{
  "model": "image FSQ autoencoder",
  "dataset": "capsule endoscopy frames (Kvasir-Capsule)",
  "train_examples": 42238,
  "image_size": 32,
  "crop_scale_min": 0.7,
  "horizontal_flip": true,
  "rotation_deg": 5,
  "bottleneck": "fsq",
  "downsampling_factor": 8,
  "encoder_arch": "convnext_v2",
  "encoder_isotropic": false,
  "encoder_norm": "layernorm",
  "encoder_activation": "gelu_tanh",
  "encoder_mlp_ratio": 6,
  "encoder_inner_norm": false,
  "encoder_moe": "top_k",
  "encoder_drop_path": 0.05,
  "encoder_num_experts": 8,
  "encoder_moe_every": 2,
  "encoder_expert_mlp_ratio": 2,
  "encoder_experts_per_token": 2,
  "encoder_shared_expert": false,
  "encoder_patch_size": [2, 2],
  "encoder_depths": [4, 4, 4],
  "encoder_widths": [64, 128, 256],
  "encoder_kernel_size": 3,
  "loss": "l1",
  "latent_channels": 5,
  "decoder_norm": "batchnorm",
  "decoder_activation": "gelu",
  "decoder_widths": [64, 128, 128, 128],
  "decoder_blocks_per_level": 2,
  "decoder_block": "basic",
  "decoder_attention": false,
  "decoder_upsampling": "transposed_conv",
  "levels": 7,
  "residual_init": "none",
  "optimizer": "adamw",
  "lr": 0.0013,
  "beta1": 0.8,
  "beta2": 0.999,
  "eps": 1e-08,
  "grad_clip": 3.0,
  "steps": 31800,
  "batch_size": 64,
  "epochs": 48.2,
  "lr_schedule": "wsd_sqrt",
  "decay_fraction": 0.2,
  "final_lr_fraction": 0.01,
  "warmup_steps": 3180,
  "weight_decay": 0.04
}
Rows from block 5 of the encoder of a small image FSQ autoencoder, named by matrix and row number. Rows with one number within an expert belong to one neuron, the router's apart. Each number is 500 + 25 x the weight over its row's rms, rounded and kept within 0 to 999. All counts start at 0. Numbers have three digits each.
Before each expert's rows are labels from the 100 images, of 14976, where the router gives the expert most weight on average: "peak at" is the part of the image that holds the peak. Only what is clearly more common there than usual is listed. The data: capsule endoscopy frames (Kvasir-Capsule). In brackets: how many of the 100.
# router: router (encoder.blocks.5.mlp.router.weight, 8x128), inputs 0-127
# up: expert up (encoder.blocks.5.mlp.up, 8x256x128), inputs 0-127
# down: expert down (encoder.blocks.5.mlp.down, 8x128x256, transposed), outputs 0-127

# expert 6
peak at: bottom right (70)
router.6:487503525520480502510490482492483457483529507458498519486460540509523501518505485527522498485509498521526462510532559479483492520534481545505544466486484474462508485487508488481495522470543547501496504546523531507501506497489502536480506485498491536508545508504479522526523466492478535484507480468506508462536486503461478504530482451462425510511516471501455468547541496501543489491494
up.4:513510542504486508480523512490508473484520474495485478503491498501472552484543501477485546497566474483509528512504459467530508522521514500512495468544468535458508485500520507537475487547510455483544470513454483535553493516514484501507489496498491497494449513544545494537504508530475508517474473474492516513529495451485510539479490503492509487512428489513550492495482509511512495515470
down.4:437497494531436511485510512506489512502522482520475507521465475510502483476486444527529509519522475487500503490489526519548507493515502484523490506518458460546528512489473457491442539512547483494524478518475482515492501518499431518512551513464454454520503504503482498496495502481565503505497494516506516475514500515503496531506468519522462485500479518497502538536476513538510502537535
up.5:502521510491512450450512522513508526501524525481485488525463473475490475531543517490513526498459507537480491536521480479505480477538505534497536492523493517483518469514516547471520493477491513529475504531449536522532505490533524488530510444469504482550480520462512549542512495468531546477499485476474511504440548515475487502485495502513514462477491506482484480492515496505491466513464
down.5:480501461485530485522515526485465523523479534484492518490502498496515475483510486515565526501448486535491530493481487527511499519536517494512506529464538491501513535489480481480489464518454517464481550497532481480495490489503520518510521491481519487543519492545457479517492433518457535478505509474523501497482478534483541454477581508521512485508480491528504470478515481487484468492472
up.6:518449498503484476527491525515509534528522504532558537510506451451479481493535510470476508518489494506492512485477469508546500522529527460432504491459554494535479524498486487538528465482476473535499522506502487493464482511469469482493500495519519446499495524508521461484504509504496498505499464503448498529515493545499518507498483547476526497480492537501510519523494525529518537449506
down.6:509486531510470525501478521521537461459470503501518501479493494489538470508489505521500507509499478466513536526499442496469515464525470511508542463493487465516552487491496495510496518449531471501510514441501510499492549497518541523448476476518508487530498535503550513499505480505504486489466502513479498480508502468507474475526535458477506498479495477453512512463511506577452486520527
up.7:505505448543513494492460490513514512489456492513484523532520477491511513507517515509457510498475509488491522460488451547505510519479491502475472476456514531537521516487522459567457545507509457506526499469543494458457500513509498512450525514523504466514486504507494487506510508475501484551473463487481494480517500504524490547496494531506491548494513523499543520495465542533482520460519
down.7:488467544494521515471485529490506523453560491504545493464512527463524505554504461478537521493476480482480492530532463489463499488510498519453555497489530504480515478496501514507516485513525517519527534516544553540525479457490498544529491513501530472472522499479466576493493457493511498501497506513500479495517523486494493508508499456498534494520500504463482478475502481496468515534499
up.8:511468508462461519515496507535498505468502470535545467503493498523464509479495529479512543519490482505474494556492429524489507483537470447513456521508485487507545502465473495549541514513517485501514491527491498483507537506530462507512462537532502531488473513550524515507512450516515530494483511518538512489553473467517507499514494486487476491468477490495531480525477532481533488507512
down.8:463511496499465520527476495491513518498538477567506490477431517505497491478470485512504474499510492537533529451462465495551473495489487508476468496557578522502498485516492525501508492493491528556516507527456514502496479527485500528500509522471482518502479501505506492496510507496516522508471529515476504491475550514507482526507468506501446531491461515504541498554481488473502532529530
up.9:483506503465450511503486501507533499500469486535489514510460457492471526476509459476496488506550529525438499465505508505479530508521499477507492493516580519512502429517489471504535535529524505466517506504523478485480487483504482511503529503514517523480495471491516513514526486470492456539479515514477460525504510506559512460540528502499473508471483547471489522459490501490521530519529
down.9:506496497493468481509554504546514492525495477516490512525528472510497511547497502477474562478545516534516488496510499477488515538502489510495473508534471541523462454489524501491482497486507474547498454541549515468474479506522512467471526507496456510426493485488542475520503528461528503489522485506516527474473527486531503505488492486469486544490495472515493545479480508519538470480489
up.10:493489473524549502497481503503503469499460492545493524499497501492489543521532477466494517504514490481474543453446494494512521514480527469471495481487503511504531488507544498521459496552471491469482540474509466510495504497486480514525483507530494506469483509475510556483537497469534497525474469540454526520504476521534488494506464495521492478445519525492518567445455524505491488485505
down.10:504516461473446484496558535523491465553535492491528483499558464517470525525499518510502545504535529523509491490497462454483484489502497502510484549500498524506503486467507502473513514473523508474502496512556478510479527491491504510511473506515547482486528514466484500475482489528567510526514504497519514467494464483512547493490508452487547483508500456507478534526479511544503529520473
up.11:471461503488514506498494488480517487490535480586489524503537504475453531519522496477474523497479485497509534471477467490495482528493505477509456489510502465560506527506469484509532534524518482483485471489488515490491506469539443539543553482550540500512455532492499551501536484493502460523494492512500531514485483517518510495494498493498517494485474501503512495511526498512433469531509
down.11:522492488497529506452521522478482477472506477456444545496483511511469522525525520497478510513508483500503504514497471466489501525481492482500515518473533526486503506513505482489515484504557507510471517548517512479497413490453531493445495470530490573482498492501478510502490539491524516516492505509500503518488506499503481530513444515490461541512547531529526535491471530495545500521476
up.12:525542508491526515524518533526487551530503452490536444535491482490495550518523445492486517486450531528496536508508482513510502455551517508470500530496529516497497508495498482542483496496490498457486540466521486508478528523520492490501492473463508504490473525464476543499496484483477530483498528547486449482479507500480506506500507461557513472476473503455472496504476524516482491474527
down.12:497493531489525502498492491505524430474470507479484490513513555520501482463521500529478521526523511532514491472495512507496497471492583527511459508503488482511530496505496466503470466454496490490498437503554517461486518547466514486520506473477494488486502453516511506518523471518503501497503478513493581500520492552524471489499525478493496491441507509484484516552511508482512480490517

# expert 5
peak at: middle right (64); bottom right (35)
router.5:492505487483478523506503499491478515519502467513516487501507530449460545508440469488497487488531522485472502518499470477516482481508476493497491533486469510510510501503494506497521505508591530529539497533492521483529492518488493475519478489475487522483478479457540491492517467554464484526525457475513505498524492514526521487487498432498508488524441534489522522444478455542524490501487
up.4:523498496515495513444554509496457483480505491522500506469494475509513508477522526518454515534528538549506528487510537517544505510507512487508466459543534507498506512481519477528505487561484517509446531517447454503491486487494511459504527555521493535544527498506489524484487487444521523491488512501532504493464509502508457493463460464507478477490474490456524491496506499516486493493518
down.4:529503500495497516488470492468522447510497511523480451487481481499501478495517506524536546510525471514499484510552449485486525494489506496498508464490536501479539512502512509514482518483503506498511511509472522511528509479536458518506495481487483466497576436479548503501505475547554515465477484480522461486511499473537495491531483472500483512572529472490468540503535498521478484482481
up.5:512444506499508487500555527522529476516514493515493529482477494518501484504501509526509451535546511510458484488562488563482517495498510473490538464466524519481502515504495478536506534527490529531538522533535531460497515481513463467506486560523541491467521527488502536456525498471512495500485504484471493516489481470500474499527507512543467516495496484452514464507490498481458484524506
down.5:499515483526436506481491495524493529504525491523538518507514510502519492548487486487528525476517519495504514494502499481525498531499460483471501508540434529497513520507525541489487508492569492457500515472483499528506494483521457491496541502565476556500497461452522456543508498487476499522466476505508496500501474441463456487491485481512506491527503500514485502429482503519488501496477
up.6:530506456536554479501525502474521470503462520469515535566558516515496505478524532485527502505487492510484483479489492473527532482509533472474514460495530499473494466527534477519514530502460503462507485491519488497468538492521477506541503502513528518461507543491480483484492489520499496495477549509499455552451529500450496488521499530502494483526537500491481452532513517497486472481480
down.6:534523482480520501488476463485505486503464503483524548517522511513538503527525492517518522490511475507534501509471541486478483470506465520477481501530511479495516480474481495495523565508530496514499498474503508464563538474513446515519509474556482563480549525443502540477515477507490505531490486501502545536509530486516454472504504473504526472466494517492465504488494487505486540531507
up.7:502491555450470436510512510512513504505523548494542510511500473513478445485523525510500513512460434537493459462465471497452490525524537488489496476524479491453514501448515479494504528507465470482519495475492470535482511498513489509497516503479502538495465476509510465468508540525520511489487510532489543463503524496458507524494504532484523504508526494509516482537502531502508546506481
down.7:500478438505497506500509485508491463520468471516520500524484496431492479462548487495497488525506470474512461474502488449494476549498445507533505513551530522471518460489529522505489522491510501464489477531448479453513479486488513517531519524509454519503507525480508511486488524542520510471525520494525472442503502468516493518525506484516469511465551484516487520489502508477522505460507
up.8:510509524492508492455506502506499484479490508499405492504499494492483460448545491511489541507540504488504498519492516501502497487516504517505545493491539500487492494519478471479519487491521512540455447507508484511509523539497548478517515508503543513466535546538491488501490509451492508498501502466509491547466537477521521460489515480490443477542478516480515522470526482475480548509457
down.8:486463499510505488516504486527504505516518491486460478475491468496522515492512481497548539495472481472506533545505504510497490517501454487524474488489476505495510526494512546507492457527441489503524513485471525520490506486502457549540516495531480486491511461542483487485507508537485545451445510502517500482487525487496524486490542529543509510568480485483514465438494460469451516480504
up.9:526507510485473513506503518531528467530534507488512486554489486552513466458485483493451513521481489515453526427547523505480512468496506534513533480496491506481532510499538454513504514507481519505542540476520450525508485522481469487439504501536495509481485498498518502499523503535469491493473502521490504444476474501485497475522490492533489496532487513456497514536516531487472478540469
down.9:493518463522504505482463506497505524520478522493515483489495514479513530519445484506517527442501503456492495512536467448521509511483463477497528486519481541509523504526463512533464482466506509501526487503522516472521516498541511485582501545529477498507518460431528505526519485492496492488479503499524479483527481448493474491508524481481504485468469495497490500449513473497465559525491
up.10:524527519491477533495539521530485517504512496498548436531460515529517490477545493484501525521476506527485516489509483480458503474504549520520495507535469491521520509491518528495499457508471518461501547521481481513529444496475494503528506479530479520517459488455449544464488497542506519436469491517484531514476512502500497487501484494511489462504501467446480495531524512522508472477498
down.10:475517510488495492495473522459506470502504522499504485490499533466478504522543519535518485484514505534485486494488499491502511439452547539470508495508550502472468516521485528510534475468528525522532439523550517493482470500508511497526494519486556510518521497481528560491498496549503478502501515486501540493489495506479484514507484482482490519467501438502500507474524509531421453497498
up.11:528470490503529487463465500446525505497512534513496517495497488444498500494508470487499500495500450518492500501456480516501486501509540465469482439522541500505518483491533522501508491517436462470537502507527525496482482526564501499557490497517508499522477516488472487496505512484531512525471505531480534532459489492488514510462495526502526491503581535509483477556525495498473520484498
down.11:442483472479482509483463498499481551528509493523489484482510541503506474495506490441541489510503516472493501443480478478506485515517481490466466483511505529478489511491520450517460499487535498503525550484493536522498481516491451501532500514460518514531462497537493472481491519536539497517504521498535508573511510501509526501506475538463525534509551500544494511499505492495519445512483
up.12:541479504511501489467489488527482493474492533507489508483469490493490501508473494496500479456484477513494506517505502514520544448560503509498494478459487520527549502441533507479522553510484493510460531496465514486529488509484510475509501497519508518455510546515509494470472489502492569476472550542524492556500521469490506493512471511474466451521536488472517457515531509524513528495466
down.12:515515497518509501533518506491506471500518496506487529529512477488490517520521513524459507490536479515507489486464503462520508503499533545459472488471531495541488515473520511475504522458499517558442497500550528472496502465460503459453476495494515548478475568489491471517489492478472494536522486485495535526506501537534481496480564505481513521473533498542487490500500518453527473500477

# expert 7
peak at: top left (68)
router.7:507514480531519511481525509487494517523457523457445505519533465506532534506504507487516527518433506501519493472508509525451523484481524506514483486456530499541477452534490477517455498481478491512503516452495505521469499507529528480508471509503468499521498507537466497471459518516511476510494525484508508511447533479518486495514492552528470481522523533498497558521504485539544509495546
up.4:503495500449475496464509511515544478473513466505525495481482518456500519513484491570495515518478489537480507499491496539511475507495490529477506488489549497486500478447514465509460494490528485499479505482485525533515514496503481509517498475511497509448508575519550416515488544495505517514462483458491521492489525513476488534496497485487552504455508544499520518510511529478490537488510
down.4:474529485505502492508470526501506523515539491425500471478482525522511502465475488457484503481500538477520493485471488505552502509546463462512504476496474523522498504525484465478450491509442482522501569476531477524498562489532529475527503503498494481562488487510499510539489515481502496515521508503527495471480474481491510482476521529442524504525507487505479460460508512468509517517494
up.5:508444471522487524546467519522481528518487504476515548520493492480498523530490476511488516493494481481470530458464461452472538444499513516467511496545478519498490498486549500504476486487503486481516557541491507531507528502488478509528439544486489494523483470506499567471500506460492501502487500501465505516515544482482477508493519478515496543506511539477500500532486499509453505532477
down.5:577518509474522491457491488522520482474475520493475507478514486490511469496532479521510500513520533481508519529530524515450491506505472475554458485471489518511468503478481547517487517509540519513480518478520480551501517570512456466510503468518532525470513472481499462494510516546479491519480487497485492506514524529515484484483486450491505530487482474517458493492525545469499461519474
up.6:495535482533480519503451482534499496496492476522470530475511516499501488505492543525463512497479474489493488497484499466516494476500527535499506527510534516484539504472494531520481520502486480476520511485527499491492566515501525511554503515521438507506475507530532524523530478427480517535475437477499519456534488533523524505526470468496461503487463541480517518506486521482489476494448
down.6:475482521537496515506483516533500483523502503507503554507500480471501514460481502504516509517477577511500499525482504485503521441513488454538522489494467498518514475515492514479498554492474490442530526478490482455498492545536516468486507484534476468486466458472470468502499500451507509502538490514488547491516496510516489507515506484468525457496483508477485487504498512581508452468500
up.7:535491526456483534510476531504533452546495488514491521524449506480484509447516432495448552470493515498496526497512499517457481523515512521483528512467511492512489496435476456491472463489516498530511535536514539520499482488492476470510504445475481513520506477480516485506518519519452509479475469483469480500492487503539533526528510473501513515508491514499488521496509539477540499515509
down.7:456462499505488502531493518532513530527494518554486492480472515523476484517499547488509493506468473475490511512465488530505505484502506486522472478500460476489495497506505500506444498542466487443494478524485510472513505511492468518497475532480461464490535561454470516503482508512532528525496495468533524478508446500515543487495457498469493510549520513490447511559522517517502525468484
up.8:481494480496485520496475509542489501496497503530489517485465466435461466505499531456454523510501497545474505530528470443527539525546516502487485499552507488479555466506528519473496527515529511524527478531486435512535509502509487473545493522496509524505443509527478501510499427508493518499484510470536529513495499527512479512517468480494497464503502506488523489497500505472508531504489
down.8:468503502485509488486509496509476498510546494498449449512500487515507520538468456449456483495520514517499489511522508487530516504486440491536515502520506504530516525518520454505453498492548515517481502512522516466473482521496540462459501513477509545519485525490478508500509518472503489490524493515489502479496475473467525521503553513530459551557502486525531489443487478458530479472476
up.9:496538525523498470510477526531470520486517486518506465514489534508500485514477495508441548459515507545541493479452465507530481499522485531436504515476512485503491503446567495514543527505503491488503497496523482478472486482512497513483501427516535515532462492461482525508464538470527532465491507519478479481518513530507478495472503489514482479530511498487511498531499507478491533547507
down.9:540520506485523517518494501519496516534495474522495462523497541507504511480481479524475514524534458505509476503503452542526529441522474536489500464473486504446482514477501526475493485469532504429546508460494528496489502546523468526462499516526486533474509495499520476513506463468498493462513513520475530520502543500485479518513496482556503453470499535483492490513491467501531470476486
up.10:520524481486477492485473539512512456506542438499530495473496498478517499521501491525476512530491511547454501541516496506497452521492467515513485528535481496476490541502496490544516503554510480480485471499542482503487474508494503520482496499514511533531466529522498495548539529483460538492457437532519531455517509504474474501488476481507517496455463540511514516503512497482464468504472
down.10:481496497446496517539479507446502518528563488541476501505490509541490501509485519474477482512533504516489494553527525506500528498501459504479514468480537492459504500485443510508483469506514500528520540517490557522449468490474510521549478526492552483523514452466475534459496503529511490475506514497502465521515492465465488503521527535507479508514527505529484507471511508485501521513539
up.11:511537528510486527504498520459472459497482502492508493501503552497503530501507497467481520489523514506454503532480485463520494468547521483481523533523472449503515487481519503495501521543534515474514570526497484492458493506505520528539508475507537513503469512509474533526494503506471555513456479480518519471518514521477492501492464492447491448536508462496481476536529519482546487475465
down.11:472507482505492500506480520483486536478525481522551436507491527551532543493515481483504517435474515495517487493468465459516497511486498520494502461502470529484461481447541511515500476517467510513507526477516538477483512485517551477494490513496500499505465500516569466510511510460496495480473518508496538503480565507451477515494517526504499501482504477519477478459482465524508483523531
up.12:488497530565494517504511472501545484500507519480480498490516532514516536554502518471464495441531508532489482542499459464488501480494526493497509513460481489512518496495523508479501504566511546498502510511476513511488468544518536477486486511538530548457499502516502507487508479511492489528488507548483506501487510500512432457493499459518502503487483508427456482511520525489527464505497
down.12:509450515494506515497478475512510498482541507519498565511499501496535527463457517500518510477430508519492528480478549500513527508510525481521532491496491504474482502546497520492483522544473475491506503511477466498503508485484443506472494487495452464530524461513501487464522487471510495562510479514500470484504565483477478482499441489480491509504489469517503477451515512470479504539541

# expert 3
peak at: top centre (26)
router.3:496564533454507472511495521541526501511477455535503479513524513500491512486532497504478499453475448507504543485495489498487481499525510467495467525492528476466514511479493498552451484542489477461458526463520506476463452489489499533543516504506485471481458489502528522474523528467470504507507474492503496521496497480542468513493503505490546508535469513523492465489555530511473502508486
up.4:541487509491486500441494495538467473466468509504496472468525504457523534487503546499498517502497542547509501505510500495511498480546487517468543513494510456509528492494476465475504534483529542469484500502506493521476483484463460519494517485482506517463475507487515480510491503554509564485463502444506520513469519526489511540526478440497507513485484514486523516496553560490509502481493
down.4:431514486524478495485476516508501530516554504507448519495483492556509562493483528459490485490485519471490497533491481527572506505502516497526500499511456490510490473496533485505472508470480508492472486527506510501467520444508509463502480476499535515526492556483531514532501512483492506483459508503506496463498574450467498495487519496496487491471480548519510475476502489529470506497489
up.5:482501522549530446505508518464502496543501490475492493484533483525499517516509459519523515491466487475492498526544490499459507533492485513467557495510483490497546505457491533461494462498510520508494503524472488536562505529508523506506469494536479530479496550510533479523530500538496470452511498542470558499461491528490489495486514509496512469480479502501480506505429513488525519508521
down.5:504493503519478526483506493543488555442488507481511499483513477447535483527514512455490488491453523479504489462497513524485491501522497497512484497490478484491534478510517521486558512469480453540500502466451525511527552510498460522533499480472494475455553524510495497488510501511491479464487481510527484544515552484530482491517503508478556490465519469489519503515510487513533548469524
up.6:508504458551512477443504507518483518499547529473475480518504452510521533500479527480508559512468504506494452487491496488473502460478489495526486506487519505492508513537506512518528504494509480447511509471473484482510495533445560511447473462501491518475484494518474488450472489479522525493493504542531542497460459478475499486510491482534492497521518526520482514493519510456521550508509
down.6:507524554494485509460501471529491474523467506492452486503500534526491479538518491514555569488530510477495480470536475472493510478460479500513506525488490495479571479465448481514519491482524499416526495489498495539506490543516497495484521501531476508521490454462501474485503518553532492489518486488505504470523446499499484496513492518501463467494496509490494524525508516494521511507484
up.7:526478511512527571458531522503454510500499524474510478505481481457486526513507501505519487526556521498487514533492484521512524477473541513523518529554480535497528448500512535460474480526495485475509556505467472514538536496473494471525491501477472503518469486483493502525487439470515511520495501495517512483460537473507492500479470457507488503467491519489503551459465486506496507508514
down.7:460489488519518506459470509499487532514546500530476497516481492459506507550515515495527523508498499472494498494496491519509483482477546488458484504522495505495475513511522487509475524485476535492472518543542485502441478487500508491497453546527512522472475581518510538514501523464534486498504498506502518530510503544465469518516466455456542545495489530511471507539494517508453534513495
up.8:509494492519476455486504506496486474501515485491546511492440509496488458493465465531511481505472522558501498462558521511514536497560497535488530461529474540498500483472522521525539507510545477500494505503440530537537487480459532506495507476493527522531484505485508502511471519492517557497484494497495482516526493481506465488532477470519508477476506513471486514459499506518510506557464
down.8:502513545476475477491522502519482504509511492468547475514477529503500503467519500450514510519480504485497479484495496497482483460485495496499514509475441506491481536460457526486546553527527539533536513522456483499475505473475438494513507502449536518474506519484443560527493479535528523504517483484528506475486477503461516503476505507508462458478512516494455520535499483521508506518481
up.9:530506522508477490449506508522490472482452503499482466470513475510511501478486506484509548493484535542491513523533486538475535479529506498499516525461516493477522493508464494506490542544522503491502480506494481543466499521468466499488537526516475500436500531510521462523516503507487547495462510463489526492473542508492521530522457459493517464459470537485493531489513551484543499503537
down.9:448512502523497499511469514503520542500528513489479508493469534544513510508476543467529481479490519447516507516524464516522485531504524488534501459468498512494481514521523492501439505486482504487494500557517497509439501490481507470507491536487514496537492547458536511541515502480526491463523502508501486488500576467497491477482498491455507499471517544502465455530516512487464480517472
up.10:500471504484465512505491518478494492530512542520490488482510524468453542453524496528469525541516481478512460487489496501476487466477492495491469493514468513478499507502481525512541466519567525527473533517525509512512532561435496442489494517474548480508523498482477543483474495530500490513509492527476480498498460481503538504451496486534499500507461475514505520483470507521527487449496
down.10:458476505471526481505491499471487486505460471470445518506528476522488481511513530516549491510517522499509497506480506530488494527507465525506448536496481510526490483496582460499480514509466521467455483499575506498507489496527514468512527490524511467511498507519476568517487505539548512540483521509530517486481533510495479495478522499481504492533500534512500482445480499525484498461487
up.11:491505499497478480485508489463512459491483489506476519509454471513531525494506483532538503485483494525531520506533506526486542540509476566480528484518502496567510444435536493474515533505517491487462508499486524477560517463490477517504516514509459515528516546506524462516499519520487505485462505472506520483477542526500501497496489478501520491479491509438491488547530511468508484506540
down.11:509471473497520476452504474496475471535478521472458526506486502515494487522522486489516544505454496505468488488513502524518497497465495533518496513529504485506511522485475473507533502471532483525488502485492477503492487421519432548511528484481506539489519471516481523497502476563481485473489470477519519525500558482468478483475468544483462489536487537504520543508516477464485489506531
up.12:512510470491532519478464516556489523510503511506532538472472525470473503545479487489491570516543538496488492475500502507527513488497529468520473510498491502457501462516511453506489552500528493502533560517521464480515471539446524509510512510510532488519501518508502492525484483455512511522486496465512515471494499473493461514496473467496489526520503485505564500475464526505480487456460
down.12:521495522547447490492507486514493481484452500493523480505482461497477493515474460516474487515463540470492492483481535525497479503523524474518499506533470498500512523495500486499505535493497492447557487451427480478522471509533488495505550500498453459522478487470528505489477517516466504508466515496518493530503515501486516499493510481502507462541510508450485515532500516568531526446507

# expert 1
peak at: bottom left (100)
router.1:525452455522559499494490491512504474455526525499525513467505457500538455506467524481473505527487486509436503484501497481534526487481530471515496478523505507519486537501523506520527503500438480460492474485499472530541480509499504525508523486527513528509482513496497474511523480491522521510471528554500482528500545511433507478523492507493490487469523497487513525500536484480456503565512
up.4:512556535475475474486507544496503474534508463480528480530523519500494493481495520458484573496510532487476481491518498539493535480510483507469475478483530450508507474474506479502506482496515512481518513500471525491510514488496501456496497491521516563509539570549546506492476508499485496485501517491505506493468498474520504475474515506551505474566439533498509507492487497461502511506538
down.4:526521473455509482531498523469519530485497506523475482523484472513533524549514538535520478489465475511505517537498466507496479504532516519511503504512545489519530534541542482490518515502461491476507540530462508488509554478470480552504517483538469508462531519480498540483495479549477523534475509509487541546493538491481494491459561502481474490502480482502499484477498488483506492541520
up.5:459506465459498496496492497496480498493518486505500517473501485473456461463496497502510513487502503473493552462447493486532507491552516495468495485541529509517515537459516484525510491505518495469488481499475535491499438562483518511518511477552528509470472532532526488460494541498505510515464500510478474522520546470524557508511480497524512506479500510543505519507531516445473497509459
down.5:489519528518474496493531491452505455512455476480491519500484542521485500492534509538534489474533492510498464536499472506447507484524531496520493503473468505522545510508500499510492506495391508459521513453477471493478545526517535475522509450496475465535520446519492497498505506509519516514502509504464492541496494481521501519503508536462449495517474515488499475511488479497504497492495
up.6:518498541485489488518470492521485477476468508490521525486438501502517546513481537503496530476498518502521481509559479514539486553501513494495490491460470472511537487492519587499511490478486489482522521506502498489508521477485547520503484502485458503508523523512504508503493540554497527533520490511508516450516428466495474504511509491528546502482485497486506457510473546481482476455501
down.6:470523518470498478524474506495518516505544521514542465500486510533495536504408495524535448502467520485484545489481508529496501503499539498506494496513480483461502519466482498509497489500503515516493520491492503500476560532479517506460504457521545453526475518458492467538492493492476515539524524498493513506518471538502520492505532482530537473491459454528494472541507513485474524522478
up.7:540519513522468506497451512494490504491504503499495497503515502468518519472408470508492454471503514532489466495526522537547521474507559505517514537496487516477539514460534506504501522509499497470504529489522484469485491457509501513450516504487476538540513534484495501507491482511514524415488481486491476495477495530528497465481497456513516505480513521507488516516525536550475478527504
down.7:505532478506510498516478505497516464498464493487465471507482473470488570541504523498465478493469487473495498492495543498489493514526467540496532517507518516503525498512485501496537516499511501523418525482496525547499522464483502529495521463519514526516498487515491556486497513494509491542523520525507507491497575521503503496471515526490536501493443489516557493467491504481479519574497
up.8:514527497481435475510514504522516523504451466507511494490501477487519525524514485542503504469498461522540460509492546494462478515513501525520556434506497490471542497482496507520457479481514503527498506522506487534541533513484487474513499467508471494497495520464525568507462501507460515470472472527522476456479468533523489499479542516506496498475487517452516486538495499531515516512515
down.8:510510495469526481525512493491499515519540517472510547522507519529487511514507492557453466498524439517482477485498464528476530490456525523501517507492489493501481522539522486499460500469509490513466534519548502495451458447511482545437490484517494513476475502546499501485500519498503515490493501486508536530519498492546478490483489498495498498515506504510526548531517521453438464467518
up.9:571507479485452523470497522505508541520521484469534487492488529451501530514441473491529499510471505509491464503510534508499481473533507515507530473478468515487534501458538523476480496497515516488525500529498511459522479500531493500470472462494507565481488564481515548499503491494511533440473490483513505489505548505479490503473502454525496511491475485497513484490491544515536506507472
down.9:488549430496487470526475497494491497501475515512518475520505525536528525457501512491498484502508489501526507485479514501528469483488422540499511520491476506495519536510510497500455471495526515496446537500503495539494499441471519483496531485521502545525463539554506529477496489442495513505504518491501545500499517541490510488466511530451497486465514466522499518472517488456517477519496
up.10:551522554478490508500475510486536500523465501517459495492489491478471552451505499457504513461550542478476476500501483489529524519517500474455502480532494499512521450485497504513480464543530524497495495518521517474492454460511513514489478475440478517491526484476508517543504451508483510497485506483453515452515503503525506538500492493489531494533465522528519512473516507502531492448501
down.10:501519457495471489483504496470502473509496502524470485520499508550487504496488504498490500509544500530515493536517525527497500505487458521475465507474485475550482551536514469492462502465550504476487489459553499562488463461490455487460517477504510561485500505517497521506510490448516515461495484502475514546470493493519466500510474541485462486542502510483484543469514496488522498478467
up.11:485516497474486480499496512502514497526477473509489539503470502484490476545480495465498501465492489524507506532493504510538522519569547509518492482529503503518536480471454520495490503534526482525501518493523477505496496563508516452533485495440494478469483479475499542499484513502450554481477490443506482492504487510539479519479500493515468548504509463519477438556511510521500492529521
down.11:477515456508520484504474517503516496484516490502482553516490518487522531478498555494520496479532519488523513507498479442504510521519513513505509486501491545542479490473520506492511506510489518553456531500521498468471515503552487521514520486515511537510498521513481564468519481452513505522474521511492551458473550536537538492477525512479486486499481484526522487482497492501431540539538
up.12:531503486503486506473481463444492522528505508488477462499488464489533524529518472499491482477514484507560502470471517454519488517494474491475522547485509501523497468479489446505443551467519537460485490475530485505451477474497496500497546489488484531500529493505502528505543490509496516526506469456440523484496491490520508531504530483507489490510504531540471538501539511503482474453496
down.12:519488502511542509469480514553506506472484492527479452482522492472529504528567509546526528521476433471495490492510506516508534468499486476510529514484506485506511498464473474508515499542492511480502503509481520476548444560502531514560484520527471503500481488516532499465475547534496495548494522505491482488478541534504501497509511485495520516468486492484480498455491517489462544496502